Weights of a small sound classifier.
Model: 4.38M parameters, log mel input, arch ecapa_tdnn, norm groupnorm, widths [384].
Data: trained on synthesized solo parts of chorales (CocoChorales), 7.7 epochs.
Rows from block 5 of a small sound classifier, named by matrix and row number. Each number is 200 + 40 x the weight over its row's rms, rounded and kept within 0 to 999. All counts start at 0.
After each channel's rows are labels from the 100 clips, of 14976, where the channel reaches its highest value: "top examples" is what is common among them. Only what is clearly more common there than usual is listed. The data: synthesized solo parts of chorales (CocoChorales). In brackets: how many of the 100.
# c30: last pointwise conv (model.blocks.5.c3.0.weight, 384x384x1), inputs 0-191

c30.236,167,223,199,191,212,169,188,261,152,128,317,245,286,143,209,184,161,243,187,219,271,197,110,257,178,144,258,44,162,304,250,139,227,184,127,246,163,143,142,230,175,145,216,198,135,176,175,143,221,213,171,155,179,239,211,133,247,277,169,250,193,138,144,131,161,222,99,224,129,198,155,169,168,221,150,155,72,226,131,209,251,209,193,199,189,329,252,213,295,247,295,192,238,223,178,166,212,181,272,173,211,148,230,259,136,183,292,264,163,161,227,187,219,252,156,185,262,220,236,202,174,251,251,236,234,130,171,155,195,204,143,198,176,281,141,173,223,249,192,200,211,227,228,163,169,174,206,184,239,169,139,161,207,213,220,104,152,141,198,143,151,194,186,227,200,234,152,192,217,204,227,233,256,216,235,195,220,182,192,216,160,136,128,170,202,218,208,235,201,199,242,216
top examples: double bass (42); viola (32)

c30.140,186,215,156,264,201,199,221,178,171,173,223,162,154,169,158,157,123,203,170,210,156,313,220,135,203,134,158,157,251,202,156,224,414,215,224,185,235,130,211,207,172,255,215,124,196,156,230,184,265,178,178,199,227,212,238,190,220,232,196,189,221,235,161,149,163,192,195,227,144,233,268,151,241,179,209,239,203,235,152,158,205,153,200,106,120,160,216,245,263,137,226,321,182,196,262,174,207,255,281,265,118,190,276,276,247,263,195,220,257,306,269,217,167,250,186,219,221,245,218,335,184,201,163,147,162,220,231,165,149,130,121,217,210,145,241,187,164,185,219,217,157,234,252,268,251,279,183,191,281,146,168,179,211,208,179,261,208,167,166,153,217,156,207,286,185,196,163,176,158,204,377,143,242,197,207,177,163,115,202,192,215,197,230,172,213,204,172,133,176,196,221,101
top examples: double bass (100); note C4 (38); note C#4 (37)

c30.9,251,201,201,202,236,186,241,197,218,237,185,157,164,211,248,257,189,237,232,243,199,265,132,187,184,238,222,221,173,194,239,215,180,178,223,241,217,236,204,156,126,271,226,145,145,187,196,200,190,142,93,213,187,215,193,227,208,227,277,178,178,268,161,165,214,199,175,170,173,237,197,296,256,254,114,211,327,182,190,165,124,212,174,265,198,198,129,149,157,185,213,193,156,200,196,237,297,237,223,167,108,198,210,159,206,202,190,221,224,203,175,175,135,122,158,175,176,157,189,175,286,148,159,194,205,204,234,134,206,306,258,138,225,239,197,142,228,222,171,276,182,206,176,154,187,214,232,221,207,138,212,234,130,217,339,165,171,216,220,217,175,239,293,203,221,183,235,227,223,149,221,201,198,214,239,231,175,240,220,243,209,204,192,244,158,176,204,240,173,198,216,176
top examples: trombone (97); note D4 (55); note E4 (37); note C#4 (30)

c30.215,183,193,172,176,285,186,173,267,192,285,262,150,191,192,225,245,176,111,243,211,179,180,150,338,143,151,177,96,265,267,251,239,205,214,124,216,110,216,236,114,236,233,288,197,172,178,119,143,191,184,156,149,184,194,181,207,216,228,155,199,161,312,201,205,161,233,219,198,181,274,121,204,164,215,141,268,98,178,209,277,300,150,197,250,157,225,161,195,241,260,201,190,181,260,179,180,187,201,204,142,162,173,243,210,183,177,217,206,257,149,230,222,207,152,176,249,200,257,191,210,122,204,255,234,218,214,165,127,178,208,167,135,204,210,175,154,187,278,159,277,226,241,245,175,186,207,230,150,262,181,192,174,204,143,180,108,253,285,277,225,172,255,213,255,217,173,199,157,166,234,209,175,293,157,220,222,230,281,220,266,209,179,176,189,188,200,128,225,232,257,311,250
top examples: note C#5 (42); viola (37); note B4 (32); instrument: oboe (28)

c30.380,148,117,192,243,224,232,206,216,98,243,233,286,322,201,233,172,200,190,176,193,215,245,300,202,179,157,174,262,232,208,177,160,171,222,179,168,160,154,313,262,127,127,187,165,306,230,201,183,147,234,182,119,232,233,216,221,258,221,225,213,137,217,157,210,225,184,166,131,174,267,214,166,137,163,246,212,197,217,206,129,201,158,135,154,268,150,204,223,83,227,197,173,188,159,171,179,168,167,227,215,155,167,239,149,228,188,144,197,197,190,206,182,194,220,209,215,144,131,267,222,233,283,167,234,192,182,296,138,197,278,192,148,173,220,223,288,188,136,221,178,188,191,137,223,190,175,202,232,270,174,168,246,181,172,263,171,185,194,230,227,197,219,201,317,235,214,236,170,267,173,255,209,178,202,191,194,196,227,165,201,216,179,189,220,187,206,169,242,212,138,197,137
top examples: cello (63); note C#4 (37)

c30.374,196,158,266,227,162,206,191,255,198,176,206,270,198,200,241,216,144,205,129,179,186,226,239,180,206,182,204,160,157,136,301,198,176,218,190,241,167,283,207,238,160,190,261,222,156,282,194,157,229,205,236,204,236,228,226,195,264,154,163,171,181,235,232,201,157,177,276,191,177,110,192,47,163,232,197,214,242,245,200,146,146,141,230,181,221,123,179,205,195,190,157,309,219,216,177,258,198,171,132,198,232,183,243,209,192,204,192,232,114,188,238,179,218,217,162,157,222,145,207,120,211,179,237,184,187,185,256,212,142,159,195,235,228,190,172,180,136,211,244,254,213,209,198,171,193,179,213,215,217,270,260,246,200,218,249,202,179,174,217,240,162,244,182,162,192,163,212,184,98,172,195,121,187,197,190,146,159,158,244,269,158,162,166,239,203,273,224,241,186,219,182,176
top examples: horn (72); note C5 (33); note A#4 (32); note B4 (31)

c30.47,243,206,155,184,128,146,199,244,175,151,216,244,177,233,282,229,306,266,243,118,123,193,212,217,195,206,86,215,167,177,241,139,139,184,343,168,213,209,143,183,107,223,207,225,251,193,188,212,186,139,197,229,169,206,156,189,229,198,229,162,187,171,138,161,174,171,211,261,227,204,252,184,148,203,183,163,117,201,189,248,207,266,147,186,253,216,162,123,374,173,217,123,192,209,277,275,188,229,218,153,182,250,230,196,215,202,133,255,223,217,177,257,253,192,144,174,193,196,198,191,196,198,172,122,202,226,238,119,143,174,242,123,222,213,233,132,222,263,194,248,183,168,170,214,168,265,196,205,152,158,233,209,132,206,161,188,237,194,236,177,252,222,157,209,184,192,208,162,199,245,243,164,218,205,200,158,207,182,259,220,227,215,218,146,173,212,204,222,180,218,169,248
top examples: saxophone (54)

c30.244,194,205,82,135,271,185,172,195,238,101,179,199,199,133,244,222,228,214,281,164,199,205,204,214,196,165,163,227,140,236,168,213,324,144,221,178,175,196,198,160,266,203,188,203,211,243,251,237,148,95,238,133,236,145,165,200,224,286,197,204,192,178,211,191,119,175,150,311,243,247,210,206,167,135,252,183,192,182,170,202,191,250,164,271,167,231,167,216,172,220,283,181,224,278,201,180,244,208,185,197,193,233,174,224,171,161,67,185,173,210,227,249,243,219,136,165,154,198,248,207,166,182,237,192,204,196,201,205,186,221,207,212,158,127,275,196,140,166,305,142,236,161,223,151,232,228,168,230,208,152,180,250,131,199,108,162,192,150,235,198,192,265,221,209,187,170,179,259,208,150,202,210,241,221,220,213,154,219,222,267,177,240,239,274,247,193,219,171,273,171,227,120
top examples: violin (51); viola (27)

c30.261,208,159,210,200,246,213,146,193,309,68,158,208,179,232,155,214,243,173,144,194,212,190,180,174,186,154,195,199,157,208,276,170,288,238,218,157,282,181,190,59,280,158,171,225,199,231,263,202,215,155,247,141,202,212,177,220,221,247,241,188,218,145,167,219,180,280,149,266,240,228,301,174,170,78,246,215,152,159,191,144,192,245,124,269,226,221,158,244,178,227,249,201,178,264,175,184,199,226,235,167,197,291,178,250,236,263,163,178,167,241,190,261,227,155,197,179,182,193,225,228,194,305,173,150,169,189,190,166,233,247,169,192,197,144,249,191,139,241,211,186,272,247,235,208,252,215,179,267,176,237,152,216,192,221,149,194,267,206,245,262,274,241,189,215,188,217,202,266,239,207,176,202,146,229,219,257,178,182,175,226,189,240,172,238,202,132,201,168,194,218,160,168
top examples: violin (97); note A#4 (44); note G#4 (42); note E5 (36)

c30.182,229,238,217,171,211,168,89,197,205,79,261,212,223,224,223,249,195,214,158,194,129,195,130,257,157,307,200,238,162,295,126,170,154,96,240,152,201,187,137,200,235,181,203,147,188,229,109,178,181,214,175,215,269,231,254,117,150,158,122,197,259,198,202,277,190,195,194,166,157,199,222,201,216,183,195,188,215,269,239,148,252,181,208,284,319,229,190,208,173,153,153,161,235,154,123,264,202,198,201,196,166,170,186,204,180,183,149,286,274,204,130,164,224,146,83,234,197,176,203,303,158,187,212,184,187,211,261,194,235,227,117,254,188,218,172,232,173,225,201,198,205,177,197,160,194,210,182,225,170,123,150,230,183,186,263,201,230,268,290,161,200,195,204,201,204,233,236,198,107,242,179,193,188,201,223,232,259,255,227,169,177,217,153,138,249,175,231,225,331,225,230,271
top examples: note C#5 (61); violin (61); note G#4 (43); note B4 (34)

c30.364,231,260,331,226,218,295,278,222,195,224,237,279,189,301,240,264,153,92,169,221,177,214,116,212,241,190,238,182,160,158,163,191,172,202,240,163,153,332,270,195,183,228,159,138,235,281,252,201,193,192,155,212,160,270,188,98,215,295,158,174,184,177,193,174,152,155,163,232,136,178,175,262,215,211,175,153,225,154,95,174,139,189,157,209,251,239,183,193,237,180,163,161,174,135,176,157,192,286,197,231,218,181,202,169,259,236,168,129,259,185,239,210,359,142,294,227,207,201,180,196,229,259,251,204,215,225,181,167,225,236,128,213,205,200,224,172,203,181,179,182,207,113,187,208,176,143,158,183,204,223,177,132,189,266,241,220,164,217,188,166,199,253,159,217,209,201,158,214,163,180,175,249,233,187,213,196,243,214,217,211,229,139,154,252,217,204,199,232,211,176,134,148
top examples: note D#5 (29)

c30.303,183,264,202,289,177,163,222,179,253,213,189,222,220,250,132,177,138,176,219,87,200,201,171,250,194,175,198,283,214,224,212,204,125,121,270,91,209,222,218,179,228,181,203,260,278,194,175,276,163,107,224,152,253,235,174,206,157,244,223,234,185,267,153,169,163,120,138,217,180,246,130,190,273,227,214,190,144,165,205,178,234,251,118,273,159,121,154,126,123,212,201,246,170,245,205,253,194,197,173,145,204,224,214,249,188,202,195,225,197,241,180,248,225,214,275,165,161,133,206,159,188,212,194,152,209,252,171,72,210,254,169,223,226,187,236,205,130,212,215,187,217,156,226,182,250,253,197,160,220,200,204,198,260,178,217,130,190,177,102,145,164,268,298,223,184,193,261,218,203,216,247,201,204,216,295,243,217,240,260,277,199,187,216,199,180,157,272,156,243,209,196,264
top examples: note C#5 (57); violin (44); oboe (42)

c30.37,264,200,158,179,245,171,224,249,255,240,247,272,304,252,230,203,273,244,190,204,178,137,248,198,192,247,177,197,224,204,243,170,147,210,175,249,230,170,209,214,191,186,217,205,236,185,194,191,171,244,142,151,198,237,206,185,264,199,182,202,226,128,176,166,190,150,194,245,177,255,184,220,182,198,190,259,182,166,106,173,160,181,154,218,162,159,136,198,211,222,171,191,135,232,156,205,214,193,164,234,184,224,201,223,238,200,187,241,209,173,177,135,198,135,174,185,133,231,205,168,166,205,197,232,213,157,185,165,228,183,199,183,248,226,222,164,209,170,170,271,164,218,168,205,152,204,180,155,213,201,184,212,175,194,197,203,220,185,185,182,184,143,190,186,241,224,198,169,205,279,213,232,141,203,227,193,174,192,254,269,230,224,151,154,246,159,218,227,190,181,208,187
top examples: horn (93); note B4 (43); note C5 (28); note C#5 (28)

c30.46,146,187,159,212,191,224,210,176,223,198,244,231,163,238,245,209,142,244,219,140,187,162,219,141,148,181,205,219,160,249,168,224,193,196,155,226,214,221,223,208,191,237,191,163,293,194,201,161,188,211,174,214,184,157,245,282,209,156,183,238,154,295,128,183,300,173,214,187,171,132,232,257,185,222,157,217,225,233,187,214,270,200,192,154,240,278,282,205,152,262,155,199,132,193,190,113,212,244,201,209,199,175,180,171,146,166,236,147,229,128,198,201,145,140,193,171,217,194,249,187,199,203,202,142,266,217,153,165,235,142,201,231,222,158,117,251,201,176,138,252,146,163,334,271,239,199,233,214,194,217,153,234,228,307,213,243,111,194,184,214,202,146,166,246,181,196,196,155,128,159,334,114,227,285,228,256,169,175,145,243,248,239,218,224,208,222,217,210,161,279,160,173
top examples: note B4 (39); violin (37); note A4 (30); trumpet (28)

c30.69,88,161,282,167,241,208,178,184,162,141,219,169,248,251,213,176,239,276,152,147,239,216,185,179,215,157,225,220,194,256,212,226,230,238,252,192,266,181,218,220,267,127,172,278,127,203,274,154,212,162,275,237,222,258,168,158,195,222,274,242,225,251,172,193,149,218,255,196,233,116,207,193,224,83,238,228,161,171,171,258,200,230,173,105,221,244,142,237,224,111,181,110,205,223,193,243,232,246,245,171,190,213,221,288,204,230,300,223,198,150,144,251,196,211,207,146,208,209,197,196,151,269,188,176,138,159,211,299,188,234,218,193,141,250,191,228,212,230,194,143,244,212,230,154,239,162,183,177,175,234,192,272,197,261,145,153,247,186,224,277,232,181,259,346,195,160,142,286,208,190,170,200,197,192,208,203,188,183,201,169,209,178,212,195,259,176,142,148,189,180,214,233
top examples: violin (97); note A#4 (78); note G#4 (48); note C5 (37)

c30.85,203,217,209,217,210,207,272,152,172,213,187,150,207,202,226,200,144,191,230,186,225,259,135,261,203,178,202,245,194,195,197,268,186,224,290,146,270,191,185,184,202,243,265,225,213,207,267,277,280,109,230,254,273,257,143,201,193,194,204,231,219,270,176,112,120,187,303,201,263,223,246,227,174,231,238,261,120,247,208,226,91,221,150,182,163,180,116,191,200,90,114,173,225,184,180,217,224,183,168,186,164,179,190,261,177,110,157,200,251,198,201,217,147,146,206,158,192,155,236,204,190,162,206,182,175,260,223,192,125,222,240,218,239,169,227,185,178,126,187,228,197,149,231,143,214,244,262,154,184,171,229,196,144,150,165,122,126,136,216,118,183,266,232,193,200,234,229,122,130,284,184,210,181,219,201,104,229,233,204,234,173,220,299,182,178,187,204,236,266,172,227,251
top examples: violin (50); viola (41); note G#4 (29)

c30.132,249,213,195,215,216,195,197,229,170,297,202,224,119,106,234,217,214,226,205,238,125,250,136,249,250,150,247,109,312,178,200,219,165,244,181,236,117,182,271,165,279,129,255,262,220,184,213,151,242,160,206,181,274,258,174,189,128,181,157,277,123,170,196,196,141,131,133,227,186,209,170,292,164,175,206,290,202,234,183,165,199,261,179,181,184,153,167,153,206,187,180,191,171,177,222,133,238,162,140,238,148,199,227,175,165,176,105,159,179,168,160,229,222,182,241,200,167,149,198,214,211,158,201,264,188,217,177,228,219,169,185,231,256,129,250,167,159,174,162,204,147,166,204,244,147,147,236,202,189,234,134,169,145,213,183,197,157,207,240,193,241,177,275,170,218,195,149,215,132,214,143,190,187,211,181,204,191,203,154,189,210,186,211,183,250,249,273,271,188,216,229,333
top examples: violin (83); note A#4 (53); note F#4 (49); note G#4 (44)

c30.39,197,226,240,196,164,220,228,180,107,229,190,233,223,251,201,225,222,243,113,165,185,204,294,184,201,204,234,175,30,234,189,182,190,236,220,230,214,182,225,265,226,218,230,178,230,102,232,64,247,156,207,99,199,191,164,227,198,199,189,301,33,270,213,180,149,141,170,205,159,237,226,136,174,162,182,183,194,200,190,166,121,232,184,207,194,260,175,139,204,206,184,195,215,296,197,191,223,183,202,205,204,226,265,154,199,194,250,183,243,178,156,217,177,278,206,172,199,264,228,185,192,180,178,203,254,168,139,219,268,190,170,204,174,198,181,219,173,212,190,153,179,171,230,278,197,185,223,162,153,220,219,190,244,143,150,256,204,262,157,276,228,164,188,207,241,256,211,177,232,251,188,217,210,173,122,163,160,178,210,212,180,248,206,239,211,227,207,257,170,171,257,272
top examples: viola (100); note D4 (79); note C#4 (42)

c30.282,212,200,161,173,163,120,241,154,243,238,222,188,213,194,233,169,154,221,160,171,201,83,157,264,225,216,193,306,186,220,191,184,82,198,239,261,211,275,313,180,179,248,169,168,124,146,187,168,232,269,137,208,101,189,266,204,214,206,228,174,198,143,222,129,225,210,225,156,226,166,217,226,137,261,187,226,165,130,160,181,188,86,198,182,242,177,164,99,212,158,262,160,297,153,162,94,246,178,191,105,202,215,262,292,190,243,232,102,226,252,251,266,160,326,166,162,227,298,283,170,223,220,243,209,168,220,152,211,118,252,219,178,294,277,79,229,237,253,255,245,312,224,207,218,367,250,200,191,242,198,226,179,179,157,201,159,302,250,169,256,187,274,180,216,275,247,211,208,234,188,268,157,217,64,185,246,216,203,195,273,153,228,208,209,158,170,154,241,191,160,199,176
top examples: cello (71)

c30.84,143,144,249,170,161,148,174,239,209,170,182,226,247,246,127,218,178,139,219,267,249,125,169,193,210,207,202,178,209,185,197,251,325,208,180,171,233,183,246,219,196,180,224,221,182,181,173,173,155,240,223,156,229,171,252,179,201,194,188,206,211,196,199,151,185,106,132,186,134,192,79,166,169,204,199,226,261,180,168,253,194,181,164,266,270,147,163,116,203,143,114,171,297,125,128,170,199,224,210,148,223,209,223,182,182,170,233,293,145,191,199,239,147,241,198,224,201,183,191,203,167,214,224,240,196,178,275,177,217,208,223,295,252,164,202,144,165,167,213,209,247,205,241,153,155,196,163,208,184,233,195,76,180,199,289,183,170,223,194,233,232,149,246,219,178,264,229,183,233,228,292,285,175,180,136,191,272,189,142,179,149,219,168,217,201,176,199,116,162,191,230,230
top examples: cello (63); note D4 (36); note D#4 (34)

c30.12,134,298,187,150,170,246,208,105,220,219,236,119,204,178,225,268,155,204,168,163,343,263,187,152,190,203,183,220,255,174,208,217,168,123,265,104,137,121,275,166,182,223,158,119,242,55,152,161,170,78,225,223,213,203,180,173,163,184,171,259,159,229,223,246,268,258,211,158,201,221,107,163,202,158,184,215,217,269,208,183,253,292,227,148,327,290,92,180,171,221,255,165,319,140,254,137,209,224,162,180,161,201,202,213,177,183,199,152,247,193,284,174,248,121,290,272,308,229,178,212,183,171,199,230,172,193,224,232,137,190,211,243,164,138,181,128,252,219,199,184,196,193,202,175,126,164,223,194,220,89,193,292,95,229,184,82,190,236,193,192,169,216,184,200,228,226,184,189,178,168,160,164,210,135,98,157,204,124,215,215,236,189,202,240,162,242,235,207,225,300,234,242
top examples: horn (81); note B4 (37)

c30.33,231,161,173,182,162,227,213,206,229,176,158,269,189,121,235,217,273,242,234,173,122,195,161,92,241,300,171,278,323,270,215,191,126,175,200,176,126,156,271,180,196,186,292,341,134,196,171,298,186,178,214,149,249,160,195,267,131,202,227,232,271,220,151,139,111,255,246,156,209,249,200,173,156,195,183,145,205,135,135,210,273,169,166,180,171,194,214,201,181,202,211,275,211,152,136,201,189,192,201,268,187,196,171,158,211,253,289,274,238,139,172,242,186,237,293,282,269,145,121,176,213,206,132,201,192,204,222,197,99,183,243,158,248,189,208,164,239,220,217,220,209,169,180,189,202,263,205,231,266,183,231,219,186,217,284,161,220,173,186,136,233,189,223,138,156,194,221,161,215,225,161,139,246,245,192,148,246,133,185,204,228,211,161,217,128,161,226,215,137,284,212,271
top examples: saxophone (99); note D4 (29); note F#4 (26)

c30.88,271,147,212,230,221,229,226,211,246,236,156,176,141,236,122,326,82,260,172,193,117,270,176,182,308,172,192,176,310,178,187,131,326,231,175,158,138,172,263,163,199,186,154,195,135,214,156,207,139,360,222,193,156,419,274,239,197,248,197,183,182,164,168,213,148,187,213,170,199,183,333,175,191,160,170,168,282,245,226,178,149,145,162,207,160,265,210,194,167,235,204,258,176,196,184,204,185,265,212,199,186,236,243,247,253,227,180,263,223,278,207,175,181,131,221,252,131,189,164,170,206,171,195,185,207,177,169,199,113,171,234,195,166,247,200,164,197,186,211,227,145,204,155,212,198,220,187,194,208,231,181,169,164,220,132,203,282,291,237,239,187,247,229,150,151,298,187,255,237,294,188,220,106,203,166,138,242,182,176,230,161,236,142,183,254,160,108,181,144,202,191,199
top examples: double bass (100); note C#4 (38); note C4 (37)

c30.80,164,228,177,169,221,199,172,206,193,109,226,204,184,210,154,218,222,157,162,158,193,160,120,181,189,174,190,177,122,193,197,235,193,170,205,186,226,215,189,237,163,139,177,176,202,231,215,224,198,252,231,220,180,245,176,195,171,167,232,198,213,176,181,239,193,129,251,194,135,178,221,230,156,291,181,219,133,256,232,236,181,184,225,204,197,181,216,226,308,180,147,187,142,129,181,201,193,206,188,241,237,187,250,196,184,191,231,239,221,203,211,268,178,257,221,201,200,259,288,166,176,200,229,149,189,181,164,199,204,173,189,159,179,208,263,238,202,227,217,248,212,248,166,298,230,149,216,249,176,170,141,223,203,194,213,245,190,201,185,202,175,185,150,198,174,201,195,125,133,350,179,391,194,206,251,189,213,182,238,234,137,84,163,122,167,240,202,165,250,289,235,166
top examples: viola (95); note G4 (35); note G#4 (31)

c30.258,245,234,205,162,234,235,257,232,310,215,172,221,130,162,121,231,145,246,241,188,119,251,246,193,237,136,256,175,230,234,279,278,282,242,120,172,200,145,219,165,179,165,208,310,140,208,167,248,244,213,207,200,190,243,265,211,201,169,175,176,210,234,181,148,86,254,179,184,174,238,282,279,197,159,199,208,189,166,197,183,216,47,196,180,209,236,214,205,193,159,197,261,218,189,259,256,146,135,190,168,225,230,154,234,229,165,119,200,288,120,241,173,201,306,236,286,232,139,289,235,143,211,223,115,180,139,190,157,154,203,183,151,195,170,255,225,169,250,250,265,245,196,218,165,193,181,168,163,214,155,161,162,156,203,170,136,197,186,150,140,222,221,197,300,171,241,195,216,212,191,183,131,202,234,228,128,205,161,181,160,182,217,225,270,219,169,292,147,282,223,228,137
top examples: double bass (84); note C#4 (34); note C4 (31)

c30.237,194,182,254,265,226,173,164,148,294,240,199,170,228,191,194,274,194,207,236,218,216,198,196,190,263,203,295,243,208,195,173,166,264,184,156,220,208,149,185,175,229,195,174,178,200,158,233,174,237,207,157,220,242,237,218,151,177,213,194,144,219,198,199,187,239,229,177,171,271,251,258,227,221,174,155,195,174,205,204,182,197,213,236,238,206,204,138,220,178,234,119,243,152,211,140,222,225,183,145,196,314,186,168,225,217,256,188,140,170,167,265,291,189,161,178,199,222,169,171,189,254,258,191,183,182,186,190,157,239,189,285,214,217,167,278,271,203,234,227,224,164,242,232,171,220,163,167,197,154,178,237,143,187,154,277,187,175,178,191,130,193,193,163,212,153,130,168,174,127,223,286,161,249,194,252,155,211,224,274,197,235,204,256,242,146,220,195,304,192,210,229,249
top examples: horn (83); note B4 (40)

c30.166,184,194,208,190,170,162,149,326,372,231,175,216,211,170,116,131,192,166,102,172,135,429,142,228,265,190,215,92,183,247,220,201,400,160,252,132,158,153,275,188,197,181,144,216,110,235,163,173,219,273,188,220,131,274,313,223,116,134,172,172,259,173,176,200,186,232,235,168,186,233,153,190,209,158,218,170,222,137,156,160,204,159,167,193,225,158,254,225,198,133,277,283,220,135,253,123,232,187,146,277,249,257,240,223,190,180,122,193,198,240,129,191,259,218,149,180,205,166,221,170,175,204,141,208,187,202,239,129,225,157,216,217,200,270,235,154,201,254,158,140,264,207,204,202,214,169,187,174,164,146,179,214,236,210,247,164,223,166,213,204,209,246,196,223,163,215,236,217,237,161,182,149,203,173,205,194,198,203,149,222,134,252,137,192,177,138,275,207,161,139,168,177
top examples: double bass (100); note C4 (38); note C#4 (37)

c30.293,133,226,250,279,154,174,246,215,219,151,161,192,254,238,109,117,274,166,217,127,321,133,210,125,212,258,139,198,182,247,217,175,118,135,168,216,224,173,194,213,79,153,423,175,138,240,185,293,261,262,332,195,200,140,312,142,158,192,216,288,166,260,232,115,156,202,115,182,223,249,260,354,250,102,190,197,203,182,153,279,230,103,321,216,291,218,186,196,216,197,232,198,174,215,207,310,284,226,198,199,227,286,265,191,305,180,239,203,229,229,189,187,230,183,202,209,199,139,238,213,159,192,156,227,252,186,173,199,70,187,185,197,186,145,253,157,235,233,217,227,226,194,266,230,213,216,174,199,196,235,280,247,206,186,232,227,137,160,174,175,173,199,126,222,203,191,224,183,179,206,195,197,129,211,192,196,170,212,204,155,219,248,210,220,180,230,178,195,189,166,196,233
top examples: saxophone (100); note F#4 (35); note D#4 (33); note D4 (32)

c30.111,229,126,207,200,200,220,143,257,139,256,233,167,203,208,252,118,177,180,200,243,150,136,142,199,178,199,253,205,223,158,169,208,266,210,267,201,297,268,119,213,279,214,121,287,202,134,262,161,138,224,294,253,159,189,146,221,237,155,153,261,110,130,218,187,274,266,189,169,168,191,225,253,109,209,149,301,234,217,238,240,191,197,264,197,168,202,244,152,167,196,139,162,200,217,276,143,258,189,265,195,191,209,204,279,204,211,253,192,208,231,204,267,227,76,224,202,247,213,191,327,183,192,190,201,226,202,217,167,197,220,196,199,105,129,198,150,200,178,203,261,260,182,150,219,284,241,200,177,183,169,207,202,265,231,185,273,197,185,185,212,216,199,218,197,206,205,168,223,173,231,182,199,238,218,207,158,184,208,235,203,185,159,161,224,204,176,220,151,326,211,203,230
top examples: trombone (50); trumpet (27)

c30.71,180,226,331,160,139,203,207,191,197,96,207,213,147,158,162,208,228,241,247,197,236,156,304,265,156,128,252,226,221,126,162,164,275,164,226,210,211,191,261,153,147,203,241,301,237,140,214,200,190,150,210,153,171,198,225,216,164,237,142,171,266,189,171,97,155,230,373,248,196,129,265,320,190,232,302,255,239,247,215,189,110,186,130,237,298,204,225,133,96,158,171,189,139,218,149,207,198,224,170,207,106,138,223,246,227,170,189,178,169,155,262,164,162,124,136,187,171,171,219,212,215,186,170,140,172,229,239,172,234,227,190,173,164,204,241,152,200,208,199,191,260,176,232,116,198,228,129,201,193,106,244,229,194,179,236,249,201,262,115,149,165,209,139,167,206,210,233,215,238,229,179,158,204,197,141,240,243,212,163,259,182,238,185,225,251,178,184,231,223,148,203,201
top examples: horn (36)

c30.251,184,68,224,183,231,236,117,211,245,186,220,209,109,159,139,219,187,182,200,162,198,181,186,240,144,154,187,281,175,238,238,171,323,114,257,161,191,191,225,169,216,245,180,190,220,249,235,237,184,143,300,135,181,198,219,196,153,183,198,248,242,233,157,231,182,123,121,316,191,257,232,257,142,206,249,247,183,244,133,163,176,216,149,271,153,190,194,193,181,223,237,179,142,225,159,168,256,188,231,204,176,205,196,272,171,177,112,167,205,231,179,224,198,183,222,167,178,157,243,249,214,147,195,169,177,225,202,175,227,228,139,217,258,160,217,171,157,185,210,237,259,289,205,194,271,217,194,140,186,259,259,262,121,184,164,187,196,111,254,215,205,200,267,201,166,179,186,197,203,204,151,133,194,210,161,203,226,195,257,216,158,228,235,172,171,195,196,200,219,177,188,115
top examples: violin (50); note A#4 (35); horn (29); note G#4 (27)

c30.257,163,252,125,149,213,203,167,156,209,236,199,184,145,155,207,179,185,258,198,107,202,199,144,180,151,197,211,223,178,224,153,97,296,176,203,204,190,209,186,126,161,139,223,208,225,242,190,259,212,185,267,211,199,202,156,169,201,212,197,262,199,185,140,117,114,144,161,242,253,268,225,259,130,248,242,215,274,206,133,210,177,221,203,248,74,179,194,178,203,177,256,236,202,307,177,237,254,181,256,183,216,225,225,297,109,199,93,232,214,227,250,198,190,159,181,179,150,179,274,239,271,142,188,223,222,293,196,91,203,168,191,131,192,212,284,205,146,178,253,260,233,217,126,185,237,216,199,261,198,201,295,282,147,186,206,193,221,103,217,161,201,224,187,236,200,149,202,252,217,143,178,179,188,195,225,202,241,206,197,258,175,166,231,165,245,209,211,182,238,245,245,126
top examples: violin (86); note C#5 (36); note E5 (30); note G#4 (28)

c30.120,174,173,187,200,163,140,277,137,263,222,146,226,163,242,179,160,197,114,191,193,197,180,304,191,206,206,252,161,304,250,282,152,210,216,224,161,169,234,256,205,220,210,245,190,192,238,215,209,191,144,182,192,217,158,265,249,101,244,208,199,290,294,178,165,202,170,236,245,264,197,228,213,124,149,202,165,284,261,252,102,174,190,141,236,204,187,148,149,225,217,184,174,182,245,192,206,204,213,139,247,267,196,204,217,257,130,184,181,206,161,156,258,216,175,259,208,148,174,229,180,243,173,204,254,165,154,119,218,208,188,229,281,161,213,192,156,213,224,212,192,185,287,194,177,183,233,140,234,226,152,245,250,118,214,216,147,174,188,139,199,180,192,237,218,142,216,210,285,195,195,163,146,216,212,178,167,185,200,208,212,126,184,202,194,189,203,203,179,190,215,180,199
top examples: saxophone (66); note F#4 (37); note D4 (29); note E4 (27)